python train.py --encoder_arch="convnext" --model="contrastive image-text model" --dataset="regions of photos with short descriptions (Visual Genome)" --train_examples=101725 --image_size=48 --crop_scale_min=1 --horizontal_flip=true --tokenizer="word" --vocab_size=6471 --loss="softmax" --embed_dim=128 --encoder_isotropic=false --encoder_norm="layernorm" --encoder_activation="swiglu" --encoder_mlp_ratio=3 --encoder_inner_norm=false --encoder_patch_size=[2, 2] --encoder_depths=[1, 1, 4, 1] --encoder_widths=[96, 192, 384, 768] --encoder_kernel_size=5 --text_encoder_causal=true --text_encoder_width=256 --text_encoder_layers=12 --text_encoder_norm="layernorm" --text_encoder_norm_position="pre" --text_encoder_activation="swiglu" --text_encoder_mlp_ratio=3 --text_encoder_head_dim=64 --text_encoder_fused_qkv=false --text_encoder_bias="all" --text_encoder_qk_norm=false --text_encoder_parallel_block=false --text_encoder_inner_norm=false --text_encoder_positions="sincos" --init="xavier_uniform" --residual_init="none" --optimizer="adam_atan2" --lr=0.00077 --beta1=0.9 --beta2=0.98 --grad_clip=1.0 --steps=14600 --batch_size=256 --epochs=36.7 --lr_schedule="cosine" --final_lr_fraction=0.05 --warmup_steps=730 --weight_decay=0.1
Rows from block 6 of the text encoder of a small contrastive image-text model, named by matrix and row number. Rows with one number belong to one neuron. Each number is 128 + 32 x the weight over its row's rms, rounded and kept within 0 to 255. All counts start at 0. After the name is the row's rms in percent of the matrix's.
After each neuron's rows are labels from the 100 texts, of 14848, where the neuron reaches its largest size: "fires on" is the input token at the peak. Only what is clearly more common there than usual is listed. The data: regions of photos with short descriptions (Visual Genome). In brackets: how many of the 100.
# gate: MLP gate (text_encoder.blocks.6.mlp.gate.weight, 768x256), inputs 128-255
# fc1: MLP up (text_encoder.blocks.6.mlp.fc1.weight, 768x256), inputs 128-255
# fc2: MLP down (text_encoder.blocks.6.mlp.fc2.weight, 256x768, transposed), outputs 128-255

gate.137 096 [160 114 104 125 129 108 116 122 171 126 106 152 141 119 111 107 103 131 115 120 107 157 150  97 194 153 107 198 122 136 124  95 133  97 159  89 104 147  52 135 137 186 143 154 107 195 122 127 153 185 145 163 168 131 144  52 123 149  88 133 117 183 155 149 156 109 165 112 151  91 112  93 121  75 138 130 187 179 110 113  64 101 104 150 126 147 139 151 143 118  78 166 177 143 135  62 138 133 159  93 144 167 104 104 170 121  70 167 191  93 121 127 169 132 140 147 186 135 159 107  80 114 115  77  80 104 118 192]
fc1.137 105 [115 148 157 145 192  77 113 162 155 135 156 218 154 132  35 130 152 164 120 141  85 137 232 129 117  92 153 125 132  91  87  62 157 138 131 122 181 101 100 148 146 116  79 175 178  73 122 162 144 137 106 128  99 137 101 125 129 111  53 149 127 143 147 106 140 115 116 124 103 114 132 143 153 133 112 119  74 155 124 182  75  83 116 135 128  92 127 144 112 120 133 133 163 187  92 132 161  70 186 113 176 111 140 144 133 131 155 192 164 113 156 181  94 144 154 121 188 114 109 112 146 113 175 115  81 104 118 106]
fc2.137 106 [222 133 134  96  84 110  89 102 112 160 171 136 133  91 143  96 157 113 167 173 110 103 189 146 156 152  54  79 120 123 138 140  67 176 120 136 119  88  73  77  65 106 112 159 153 138 154 134 165 141 116 122 112 190 139 118  93 151 109 145 177  67 130 142 111 147 162 145 123 172 189 111 145 148 134 109 142 148 203 125 123 127 135 166 133 141 128 152 104 136 155 128 113 149  81 144 165 156 113  86 155  91 126 167 114 102 136 161 148 141 174 175 158 119 145 128 103 133 152 124 108  90 179 157 115 145  99 148]
fires on: "gray" (55); "grey" (21); "road" (8)

gate.751 099 [110 117 130 166 114 173 117 137  52 115 144  93 112 113 164 125 174 146 141 140 228 109  81 102 133 156 118  59 120 134 109 116 137 143 171 139 150  78  89 130 133 112 219 153 137 134  72 135  98 114 152 115  93 152 116 129 110  65 156 162 136 164 174  93 149 120 120 124 118 132 123 136 192  62 123  99 149  92 109 132 148 153 169 129 148 183 154  84 129 172 166 181 121 126 109 142 100 165  70 165 101 117 131 153 108 135 121 189 182  57 157 140  78 161 119 127 135 125  78 181 163 141 107 134  43 166 147 105]
fc1.751 105 [103 123  79 117  74 159  98 131  75 139 134 136 135 139 110 142 132  93 105  94 149 112  47 120  87 149 171 108  97 120 191 185 142 162 148 147 138 134  66 105 106 126 221  86 147 121 128 172 143  74 141 120  81 130 122 140 167 126 199 141 107 140 167 102 150  82 101 108 130 124 127 163 111 101 120 163 132 122 155  88 143 138 149 182 144 132 168 107 102 149 102 100 135 120 111 154 196 188  89 176 108 145 190 111  58 162 122  74 113 138 130 138  96 140 101  97 101 110 153 211 155  85  76 119 156 125 125 112]
fc2.751 104 [171 133  92 150  82 148  89 175  84  93 151 103 163 114 148 142  92  97 190 104 141 120 161 103  86 183  96  57 137 171 162  90 139 113 105 132  94  70 155 139  84 148 176 151 120 147 131 136 128 135 141  94 169 164 160  95 132 145 118 156 147 114 100 114 117 167 151 100  93  99 120 120  85  94 139 119 112 170 156 136 203 176 124 148 133 135 132 120 151 132 129 120 126  88 153 155  97 162  54 104 102 144  92 193 108  53  85 134 183 143 125 198 111 162 144  98 121 146  67 174 158 112 147 120 153 120 181  93]
fires on: "zebra" (35); "is" (13)

gate.397 059 [199  64 153 146 101  73 122 161  28 106 172 107 127 108 168 106 145  75 133  73 150  92 176  97 146 163 124  55 106 114 164 183  77 170 129  96  98 158 161 129 169  47 146 148 128 183 156  93 130 112 103 136 144  78 122 128  97  88 170 160 122 123 185 165 138 122 184 102  58 144 133 135  83  88  62 112 131  99 128  70 114 120 153 128 178 120 139  42 138 104 142 159 122 103 187  92 165  80 150 135 118 165 149 119  82 102  76 144 150 147 154 137  97 152 126  99 152 127 116  82 140 105 156 178 141  60 134 161]
fc1.397 061 [143 121 105 172  55 121  92 112  54 176  83 131 201  95 147 111 142 104 115 110 162  57 131 155 204 139 126 147  77 140 176  95 112 178 123 132 128 157 120  83 145 142  81 132 146 109  87 131 143 137 133 103 142 168 147  99 157 110 162 171  72 121 134 125 163 151 119 119 133 171 113 138 143 184 173 129 116 127 105  78 139  86 102 116 123 126 101  84 158 129 147 125 126 113 158 140 118 171 109 164 152 110 112 141 117 150 126  73 136 128 152  76 176  68 143  48 178 137 169  41 123 204 101 170 149 111 125 128]
fc2.397 063 [ 60 118  90  87 112 183 155 119 126 141 197 121 153 142 159 186 157 138 135 146  99  93 114 149 174 149 109 109  94 123 108 110 124  81 115 173 183  97 108 146 121 153  65 120 129 150 116  88 153 126 201 137  99 146 142 173 103  98 157 114 122 121 161 167  80 120  42 150 110 107 114  82 146 107 183 153 121 156 124 101 119  98 116  90 103 177 151 188 132 106  90  96  98 116 117  96 179 105 168 166 136  73 207 116 105 109 129  97  93 139 157 151 103  56 144 142 176 172 117 150 165 163 175 159 141 108 174 151]
fires on: "person" (28); "table" (15); "pants" (13); "is" (12)

gate.98 106 [ 69 136 124 138 140 141 106 179  90 114 155 159 136  93 150 168 177  89 102 177 156 132 139 149 124 140 101 120  98  98 171 200 148 217 137 183  97 123 167  77 100 121 127 118  97 133 128 121 158 156 110 160 148 130 139  71 110 139 112 102 150  79 127 135 147 124 157  99  41 187  91 105 147  96 120 141 120 238 184 124  61 128  65 123  96 189  86 190 138 176 119  74 101 150 165 137 145 182  93 109 163 108 127 142  98 154  77 120 119 153  84 127  80  71 121 113 172 143 128 218  93  94 114 129 140  94 109 107]
fc1.98 101 [185 142 148  93 165 149 120 113 150  84 136 129 113 121 158 143  89 182 171  47  88  72  32 101 134 118 175 110 180 163 117 133 127  45  81 165 152  56  91 142 146 182 116 139  92 137 151 141 130 129 149 108  87 105 111 117 145 123 116 167 180 161 110 133 123 159  87  93 190 132  73 162 113 151 127 155 135 141 127  72 119 154 201 145 124 108 127  75 137  89  82 143 177 100  91 154 147 122 120  94  94 113 128  78 119 147 178 135 152  86 118 170 122 186 129 104 146  99 109 138 114 121 146 183 110 165  98 170]
fc2.98 099 [ 57 121 122 156 166  92 145  85 111  82 141 188 115 142  83 126 153 163 134 144 129  90 136 126 148 115 168 148 110 110 123  85 118  98 122 158  81 146 190 139 163  99  97 147 170  73 138  97  92  62 138 142  89 135 114 210 110 122 142 140  98 164 150 121 145 101 182 159 105 141 136 144 122 144  60 104  70 119 107 144 108  88 187 158  89  79 148 128 147 106 189 177 126 168 132 183 109 113 123 166  86 128  85  54 112 162 116 152 128  62 133 151  66 167  57 128 127 139 111 147 177 102 160 143  95 108 143 134]
fires on: "catcher" (9); "mountain" (7)

gate.557 056 [120  85  96 110 146 161 140 104 161 103 146 149 159 128 106 131 124  93 162 128 155 167 164  98 126 140 133 130 154 125 106  98 123 106 141 193 158 166  34 111  65 122 139 176 168 155 110 163  44 103 174  75 161  99  91 172  89 116  73 121 148 161 164 114 138  70 127 134 134  76 146 123 160 113 118  98 144 150 107 159 101 106 153 130 142 155 149  95 138  82 102  87 120  87 176 145 176 135 148 106 111 172 173  69 157 154 128 136  88 159 139 171 159 130 129  96 135 104 130 175 148 107 101 105 184  91 155  90]
fc1.557 060 [108 118  97  74  64  94 125 127 101 133  97 112 224 127 116 120 173  99 136 146 145 126 144 160 138 124 186  52  78 119 171 134 186 142  95 134 120 135 141 129 108 140 180  99 105 127 118 105 152 151  54 117 128 161 100 154 132 125 132 123 123 116 106 115 146 122 106 105 114 104 101 170 119 114 134  76 143 112 133 164 157 147 146 127 151 146 154 163 138 114 180 114 114  68 138 119 118 133  93 131  89 107  32 150  86 104 106 119 119 143 158 166 109  74 152 177  89 153 148 193 120 157 124 176 179 175 148  82]
fc2.557 062 [ 35 167  97  87 136  79 100 201  85 173 126 163 173 132 174 134 125 169 126 158 127 119  77 140  71 141 106 145 163 131 157 172 132 117 144  71 126  80 113 140 169 148 102 127 179 124  67 102  62 114 157  64 119 121 148 145  99 145  65 119 110 166 119 152  97  83 167 130 132 139 162 159 147 122 139  86 147 124 107  86 136 125 106 139 169 124  62 145 101 159 120 102 142 156 144 153 172  73  97 181 115 148 128 151 132 123  79  65 137 168  85 108 113 146 121 148 164 119 143 105 111 138 114 176 130 105 139  84]
fires on: "gray" (42); "skier" (18)

gate.579 052 [139 125 167 109 105 149 130 154 117  85 115 161  88 212 130 111 130 128 107 150 156 104 159 102 146 142 103 142 144 114 118  77 116 109 150 126 157 152 126 127 118  71 192 140 166 165 163 141 148  96 128 140 116 152 113 143 136 103 111 168 150  78 184 132 180 148 170 168  86 117 130 145 132 135  98 174 115 112 122 149 120 177 102 121 131 176 114  86 114 168 137  98 102 160 129 116 144 164 135 120 127 116  94 119 153  93 155 132 149 150 155  83 145 137  72 160 135  98 110 140 135 120 176 151 158 110 138 128]
fc1.579 055 [179 138 147 110 157 140 171 145  88 138 164 127 177 102 181 116 143 108  84 108  96 100 144 114 177 170  96 175 137 198 151 144 127 172 109 115 106 132 104 199 125 120 139 170 132 116 133 182 115 126  73 153 113 113  91 113  92 114 126  88 136 145 108 135 133  84 163  84  90 103 152 140 132 154 128 151 121  58 173 116 160 120  73  98 138 122 119 138 186 170 105 141 131 189 125 127  92 168  92 125  98 128 124 160 128  81 102 115 163 167 108 170 131 150  85 101 101 106 147 121 129 103 192 109  41 179 129 135]
fc2.579 057 [ 97  78 143 120 101 125 138 107 158 166  95  84 123 187  81 115 145  97 126 138 157  78  80  85 133 138 123 148 181 134 169 161 112 179 119 125 131 146  88  98  97 134 177  70 186 126 107 152 104 179  99  92  84 142 147 150 150 122 132 102 126 141 109 121  77 119 152 109 116  79  90 185 204 136 156 158 118 131 104 180  93 153 113 161 145 149 129 129  90 154 115 189 126 117 141 160 107 147 172 128  89  82  89  89 143 170 147 106 165  75 145  69 100 108 162 130  82 150 113 130 130  85 163 100 145 124  92 174]
fires on: "person" (28); "plate" (20); "bowl" (7)

gate.267 101 [ 77  92 138 142 194 181 147 156 156 155 123 151  98 202 106 143 101 121 154 144 114 109 188 144 129 138 161  91 181 111 137 118 178 156 203 111 103 147 118 114 141 148 121 137 146 113 118 164  87 161  96 136 130 158 170 149 160 133 107 116 143 130  97 134  92  96 107 169 118 109  62 154 151 129 137  32 161 150 116 187 123  94 139 102 183 106  89 100 142 164 106 168 101 147  95  98 135 115  88 110 141 136 121 113 161 126 144 161 152 116 134  73 129 172 156 125 177 177  77 158 122 133 176 108  81 115 117 181]
fc1.267 110 [142 131 110 117 185 106  81 181 169 152  94 157 154 106 135  93 200 159 191 103 125  79 120 107 111 119 124  59 133 102 118 160  98  88 128  69 154  67 177 144 146 130 159 108 120 116 185 195  67 106 109 116 119 172 145 187 137 118 105 150 134 109 178  58 126 118 150  87 161  85 106 112  98 140 185 174 149 110 140 101 112 117 196 155 130  92 168 127 112 128 163  68 134 100  57 157 165 200 159 179 172 148 125 109  34 123 119  93 139 120  84 123 140 122 149  83 120 140 176  80 161  92 129 125 124 165 112 140]
fc2.267 108 [ 97  91 167 112 118  93 156  77 172 165 117 188 154 128 133 188 133 148  46 165 140 155 122 101 129 118 109 197  98 132  65 105 127 144 135  99  58 158  80 106 141 127  85  88 172  70 130 126  87 128 103 134 131 123 123 178 137 156 165  79 135 144 132 141 118 148 154 155 104 112 116 165  67 121 129 134 120 149  98 102 116 119 120 105 106 167  76 168 163 155 106 163  76 112 129 110  89 105 184  95 155 117 116 144 207 122 121 100 118 152  84  76 129 147 126 137 129  88 141  98 164 137 140 151 126 151 136  89]
fires on: "." (11)

gate.577 108 [207 144 115 102  54 132  73 130 136  87 146 105 140  85 142  94  93 108 147 142 134 208 114 150 158 113 131 111 145 129 146 120 123 108 176  94 144 153 120 147 120 151 142 124 110 102 105 132 175 136 134 102  73 179 140 116 131 119 175 164 158 133 123 102 130 140 129 102 149 114 134 125 183 172 144 181 139 108 150  98 155 152 122 166 134 131 114  95 144 146 139 165 125 147 154 101 156 151 125 142 121  99 139 143 119 132  55 132 203  76 114 115 115  98 137 122 139 181  75 198 102 137 136 128  95 158 131  83]
fc1.577 117 [108 102 147  91 117 122  85 153 148 187 143 116 115  80 121 149 130 149 190 150 135 135 132 127 189 164 151 119  99 139 108 137 101 156 105 103 124 145  96 141 154 132 148  82  85 125 117 114 114 100 124 122 113 154 186  75 127 170 142 125 101 149 107 129 113 169 123 132 168 116 145 104 104 113 113 206  98  59 166  93  89 102  90 143 130 108 144  70 174 136  97 127 126  82 115 129 186  87 177  99  88 176  50 174 186 168  97 104 132  79 205  80 170 100 157 131  76 143 183 103 103  89 164 114 107 144 101 142]
fc2.577 114 [105  70  97 128 200 166 136 152 130 106 108 172 144 117  71 121 106 113 102 116 186 140 131 146  51 118 128 140 123 122 172 107 159 127 157 107 106 174 105 122  97 106  95  98 144 141  94 135  98 162  88 170 153 111 190 121 143  98 104  67  64  86  70 149  80  50 152 127 141 107 159  91 120 140 173  86 113 187 145 126 134 112 137 127 172 128 100 117  99 119 135  90  93  98 172 123 114 172 111 108 125 102  94 132 106  57 159 122  99 125 156 141 124 183 123 213  98 141 124 189  92 119 106 122 106  90 108 140]
fires on: "<end>" (37); "table" (12)

gate.128 081 [188 142 109  92 213 128  89 168  82 142  89 196 102 156 158  96  83 116  95 149 150 148  84 126  94 133 187 105 120 115 130 111 138 143 147 133  77 152 122 131 147 198 168 156 128 152 153 118  99 142 118 167 102 126  96 167  94 109  70  87 126 162  72 161 168  90 115  63 126 143 141 174 160 115 113  88  95 111 135 120 180 152  66  91  65 152 100 139 137 119  58 115 190 182 152 110 101 165 141  97 141 119  81 171 147 108 145 195 159 105 150 106 101 101 176 118 151  99 139 121  91  87 131 113 131 129 102 169]
fc1.128 072 [151 132 107 177  72 107  91 110 116 205 138 116 145 162 124 150 158 162 149 155 180 128 168 132 121 144 104 111 105 105 113 127 197  70 115 168 181 133 182 138 178 147  99 130  73 131 156 168 123 123 127  99 144  98 132 147 153  87  66 148 143 143 198 121 117 117 118 131  97 169 118 100 123 135 154 115 165 119 146 165 115 117 126 197 143 139 125  86 114 124 210 190  72  70 139 160 142  99  90 155  88 154 156 100 138 136 150 130 134 130 177 106  82 123 143 165  84 112 101 134 133 144  59 180 154  74  89 112]
fc2.128 070 [ 76 166 176 161 148 158  92 173 130 167 109 163  99 138 133  96 104  83  93  75 146 116  59 129 113  82 139 147 137 104 164 124 146  76 106 161 122 174 118 106 122  51 129 145 148 107 132  95 149 138 169 127  78 136 147 136 153  97 136 146  97 148  94 161  77 174  90 159 168 143 100 207 107 155 152 139 168  76  67 155 139 128 120 132  85  68 134  82 148  68  79 100 157 187 104 187 110 169  76 107 138 102 152 139 110 159 117  82  84 121 137 132 121 180 147 104 122 124 170 143  85 100 109 129 124 120 153 128]
fires on: "gray" (17); "grey" (8)

gate.264 103 [ 92 103 126 160 143 136  91  82 155  92 113 205 143 163 149  62 129 101 150 139 123 133  74 137  70 156 131  82 134 107 164 145 149  95 135 127 165 114  90 110  93 122  90  81 116 140 105 124 158 103 162 103 126 160 194 112 131  98 103 158  97  77 133 104 137 101 161 127  98  95 164 129 107 166 108 140 145 138 144  58 131 124 100  95 103 173 152 106 131 105  58 123 138 158  90 169 125 179  86  62 135 154 108 123 159 118 139 146 109 120 107 117 120 133 140 170 139 140 115 136 104  91 189  79 125 135 126 172]
fc1.264 122 [134 153 153 132 124 127 138 150 166  92 151 141 139 165 141  71 105  67 117  98 149 123  91 106  83 127 103 121 108 105 173 150 161 140 110 145 161  96 122  92 128 143 100  92 107 127 131 118 139  81 224  40 117 139 169 112 118 125 139 144  56  92 144 115 174 153 116 104  77 148 190 126 129 172 123 179 150  96 149 104 174 203  76  60  93 171 130  85 130 167  80 107 155  92  86 165  98 171  87 152 109 145 100 134 114 145  98 131 138 114 117 117 112 126 125 106 118 124 161 187 119  99 141 111 151 187 123 153]
fc2.264 118 [113  90  84 133 115 146 194 157 115  98 100  64 154 107 152  45  97 142 131 133  67 107 107 161 134  81 119 107 159  97 191 143 129 100 124 144 109 167 132 155 144  82 156 131 159 151 134 120 127 103 123 147 164  66 147 135 197 120 129 103 155 119 106 148 137  96 145 126 150 169 149 111 125 148  43 162 168  98 145  86 123 109 150 144 147  89 124 177 142 127 154  54 133 101 153 171 151 129 110 119  90 121 155 132 104 193 156 130 122 134 141 193 162 101 110 174 176  83 157 131  97 158 154 123  87 124 119 166]
fires on: "." (10); "bending" (8); "back" (8)

gate.766 122 [145 185 155 160 101 107 124  96  92 138 150 105 105  92 152 156 114 127 130 153 148  80 125 131 135 160 153 115  81  84  95 158 110 180 138 134 110  91 115 103 123 168 180  97  78 191 109 200 130 105 172  62 117 115 105 187  31 127 132 116 121 149 115 130 133 185  82  91  84 125 164 165 121 108  96 139  76 151 153 134 137 195 150 153 172 107 124  99 187 151 152 147 131 116 111 136 150 135  86 115 110 135 110 133 138 111 162  91 126 107 185 114  73 136 132 124 181  80 151 148 137 111 115 101 111 183 150 130]
fc1.766 137 [139  96 110 141 181 154 111 152 167 113  77 175 177 126 142 101  99 207 201  94 106 122 113  98 179 102 135 157 145 170 142 114 168  85 151  83  81 148 148 124 137  81 114  98 125 140 129  91 109 133 104 136 121 110 103 123 156 116 115 119 100 116 137 149 112 100 132 173 132  96 143  82 133 191 173 105 173 164 111  83  85 146 135  76  94 106 119 141 181 139  88 185 153 105 124 148 107  97 224 129 147 139 110 108 154 158  72 148 156 105  79 170 145  77 164  55 131 154 160  83 122 178 149 114 135 147 120 140]
fc2.766 134 [155 167 180  74 176 207 158  83 167 141 152 123 111 186 136  91 146 165 147 141 133 133  97 128 163 135  83 151 127  98 141 136 161 169 174 169 120 140  71  97 160  98 123  99 145 171 123 128 142 162  63 180 111 128 121 134 142  93 164 138 177 142 119 106 114 163 139 200 118 148  88 123  90 132 146 121 101 147 112 149  63 130 156 126 101 151 123 159 133  81 117  91  37 100  91 113 124 113 107 106 117 119 156 110 158 142 137 160 163 114 121 115 140  75 132 104 104 129 175  57 149 139 136 135 162 102  57 121]
fires on: "catcher" (14); "dirt" (14); "player" (8); "wearing" (7)

gate.434 054 [130 124 113  80 171 115 161  92 137 134 166 182 208  74  91  42 138  82 100 115  91 175 160 109  84 133 149 127 119 147 113 171 139 110 126 134 101 112 100 131 144 178 174 143 107 115 100 106 119 150 170 170 173 148 136 112 101 137 128 203 113 103  90 114 168  43 166 136 163 129 130 121  63 136  94 122  89 102 167 107 125 144 132 149 114  83 141 100 128  36 165  86 108 159 140 149  97 152 167 109 111 124  65 130 134 178 118 154  77 165 118 124 104 118 140 149 126 148 110  79 106 110 165 188  91 162 160  98]
fc1.434 060 [159 106  92 128 144  96 125 115  87 116 145 145  98 153 148 141 144  97 165 159  87 181 113  98  68  74 146 109 171 105 111 133  86 122 119 122 161 126 160 171 136 125 179 136 117  95  70 179  71 160 119 165 109 141 184 148  90 139 102  99 134 118 147 179 158 138 110 103 110  74  93 161 143 104 136 114 150 141  81 194 102  79 174 177  85 164  89 115  96  98 138 148 148 131  74 153 126 109 186 119 195 142  82 128 110 137 146 114 154  90 128 139 120 130 114 145 145 105 152  76 158  80 192 158  78  91  61 137]
fc2.434 059 [131 131 176 109 125  84 141  83  91 150 141 137 162 110  73 170 105 112 166 156 116 109 133 158 148 173 157  84 128 151 110 123 176 129  95 154 134 128 193  74  92 159  71 154 104 173 129  99 140 143 141 130 125 170 134 126 146 130  72 125 156 132 125  89 145  97 114 112 167 161 180 127  99 140 162 177 179 182 162  95 101 162  81 115 171 183 144  75 128 102  66 163 145 120 148 191  98 160 163  94 140 159 202 159 124 135 182 143 151 180 104 145 116 110 136 137  70  93 129 179 159 167 104 151 144 126 148 113]
fires on: "gray" (41); "grey" (30)

gate.170 109 [122 169 129  86 131 123 142  67 161 105 128 179  99 133 121 104 129  95 107 131  86 129 106  95  95  84 177 164  95 114 180 174 194 155 103 155 129 102  92 128 123 161  78 159 134 144 149 110 158  84 194 199  90 115  92 115 121 123 130 168  98 136 105  95 144 141  83  67 124 123  76 177 201 104 146  95 127 144 119  77  79 118  82  81 132 139 104 132 113 108  58 138 190 162 100 135 116 159 139 144 141 162  89 173 184 155 130  78  74 121 128 111 139  80 138 144 144 150 168 109 123 113 126 167 164 130  85 132]
fc1.170 115 [126 179 150 115 180  89 129 110  86 161 115 169  93 150  74  89  91 103 123 147 102 124  86 177  84 116 132 158  97 184 191  66 118 148  92 171  86 106 137 144  77 141 106 138 110 102 126 136 124  91 188 111 105 114  98  84  99 152  90 175 110 161 125 106 134 134 135 102 185  61 172 106 160 144 147 101  72 138 156 157 147 141 162  94 141  78 156  81 113 116 114 177 169 112 121 157 126 172  96  84 109 155 111 132 143 121  88 161 151  90 107 167 131 110 117 115 165 121 154 114  91  97  88 141 134 103 164 124]
fc2.170 118 [177 123  63 144 107 133 108 117 114 132 101 134 156  54 157  81  99 188 152 116 150 137 145  58 149  88 122 117 169 155  76  84  63 104 127 111  71 145  97 242 138 145 131 164 104 103 140  95 220 124 181 140 149 123 136 142 115 116 129 133 172 172 145 118 157 124 148 136 150  98 145 104 161 140 131 126 136 113 124  87 149 113 128 105  95  93 176 180 132 120 130 148 151 145 168 138 142  55 116  96 125  82 178 112 117 180 122 110 146 190 119 141 109 106 125 115 140 201 104  96 162 122 198 162  92 148  82  47]
fires on: "gray" (12); "shorts" (11); "grey" (9); "of" (8)

gate.62 108 [107  99 177 149 102 147 146 174 142 172 107 103 138 153  96 133 136 137  80 111 149  76 152 192 173 147 112 163  93 116 149 172 132 162 151 172 101  80 113  78 156 100 160 166  87 128 100 184  91 139 125 140 164  98 105 136 102 122  93 119 110 152 115 130 117 138  76 145 120 107 158 186 121 112 126 114 161 132 116 100  88 199  24 131 171  86 104  69 176 123 123 123 108 114 137 116 150 163 118 114 133 130  99 146 138 137  90 168 172 166 182  96 130 154 142  77 158  95 147 133  81 179 117 132  79  96 207 129]
fc1.62 120 [119  89 148 114 119 181 197  89 175  79 110 108  98 136 164 187 171  89  78 102 131 139 141 109 126 120 131  83 135 135 132  74 115  73 117  89 159 121 102 176  86 130  98 215 196 107 122 141 154 120 137 146 129  94 131 160 180 108 123 146  65 122 134 153 126 107 117 130 104  88  90 107 133 128 118 144 169 143 119 120 130 119 174 164 181  93 105 111 127 121 168 186 126 191 109 146 161 125  97  77  93 131 128 138  87 104 163 150 129 125 142 117 103 202  60 141  87 163 164 161 106 138  90 118  79 114 137 227]
fc2.62 118 [100 117 152 106 161 102  69 109 123 122 138 214 174 164 121 174 158 143 114 151 178  97 174  60  89  62 127 140 196 102 169  70 114 105 129 115  97 116 170  96 152 181 162 145 165 136 130 142 155 137 117 134 103 156 180 130 137 171 121 141  66 154 104 155 131 139 129 145  73 166 112 212  62 148 137 194 124 160 158 118 181 106 167 119 144 145  74 141  93 115  76 158 151 154  61 104 166 145  61 120 163 179 178 149  80  69 168  70 124 181  87  77 133 151 156 186 124 142 116 193 181 114 130 121 173 113 110 146]
fires on: "<end>" (65); "woman" (11); "man" (7)

gate.681 058 [148 133 106 152 168 116 150 134 100  94 129 116  85  72 190  81 139 138  97 123 117 102  54  88 113 143 135 144 108 153 115 134  59 167 122  93 105 157 127 107 109  99  85 129 144 131 122 130 147  99 148 109 131  98 119 146 138 201  73 141 126 148  94 184 169  86 174  66  92 173 130 123 113 151 143 143  73 126 101 147 136  93  94 122 129  79  25 130 162  93 118 210 178 206 153 129  62 136 124 158 153 111 142 162 104 177 163 134 114 156 156 139  79 168 127 150 168  99  67 109 145 151 165 120 138 153 123 123]
fc1.681 066 [156 165 170 149  85 139 104 118 103 135 109 160 125  91 111  70 122 146 120  98 115 115 172 136 130  90 114 133 150 106 165  88 150 142 136  85 145  92 120 175 119 114  99 182 145 163 122 118 145 180 137 117 130  87 104 135 154 130  73 180 127 139 165 143 172 172 171 136  86 151 152 127  77 106  89 110 103 118 136 152 129  85  83 153 140 153 156 136 151 115 141 148 132 129 180  81 175  66 144 141  84  81 187  91 142 129  97 120 177  87 143 152 215 187 162 140  75 125 124 176 149 110 125 107 158 107 169 169]
fc2.681 063 [ 67 103 153 131 192 111 123 158 102 176 156 144 108 172 115  99 108 124  66 140 130  78  78 116 141  87 169 114 135 163 166 100 122 145  92 147 180 165 193  90 171  81 119 154 109  57  96 138 112 131 101 144 101 142 102 124 142 145 145 148 110 146 117 167 177 172  97 124 115 117 135 173  66 128 158 177 155 121 124 136 154  95  76 141 117 109 128 118 104  93 112 150 110  73  74 132 112 152 148 156 122 106 102 106 186 128 104 146  68  57  80 127 116 135 174 185 162  93 116 107 133 127 197 123 154 123 115 161]
fires on: "." (7)

gate.620 113 [129 117 146 121 127 118 176  93 135  93 121  65 117 145  76 115 173 131 112 108 174 171 137 151 145 194 138 103 100 176 108 149 118  95 204 153 169 139  68  79 154 153 111 135 137 116  79 143 124 211 130 144 122 117 162 131  71  91 180 157 114 187  94 110  83 147 156 151 152 147 111 157 153  81 108 111 182 113 169 153 119 143 111 160 152 131 163  88 130 137 147 123  56 162  85  84 114 125 110  97 140  94 132 124 121 141 101 136 102  96 156 106 102 176 132 149 129 235 153 176 112 135  85  82  93 165  99 114]
fc1.620 110 [135  80 124 164 118 121 144 102 124 104  82 106 139 131 111 117 172 188 144 104 140 124 114 150 142 145 212  81 145 114  45 189  98 112 142 135  87  93  73  99 141 109 190 152 135 108  89 210  70 139 118 126 140 126 147 102  83 107 161 159 164 145 176  78 115 121 106 124 150 141  93 161 167  73 115 139  94  80 170 153 134 100 113 189 125 111 141 132 108 111 173 139  91 173  92  95 134 180  92  95 135  89 187 111 102 128 165 150  93 188 132 170 128 154 164 155 171 104 135 116 139  57 180 125  98 131 132 137]
fc2.620 112 [137 113 145 143 154 134 189  68 142  89  61 167 141 141 116 136 157 144 108 128 149  76 159  84  99 108 154 100 187 143  98 138 152  65 133 138 103 231 131 165 170  25 124 112 138 135 112 121 134 182 129 125 100 112 171 160 166  85 126 142 108 123 116 122 106 134 144 165 113 165  77  57 118 163 148 136 154 143 104 135 155  71 144 128  91 123 134 178 136 106 133  80 114 120  83 145 116 174 170  79  87 115 209 140  65 165 118  83  91 181 103  92 132 126 107 176 106 175 186 158 158 112 158 120 104 140  47 139]
fires on: "zebra" (47); "giraffes" (7)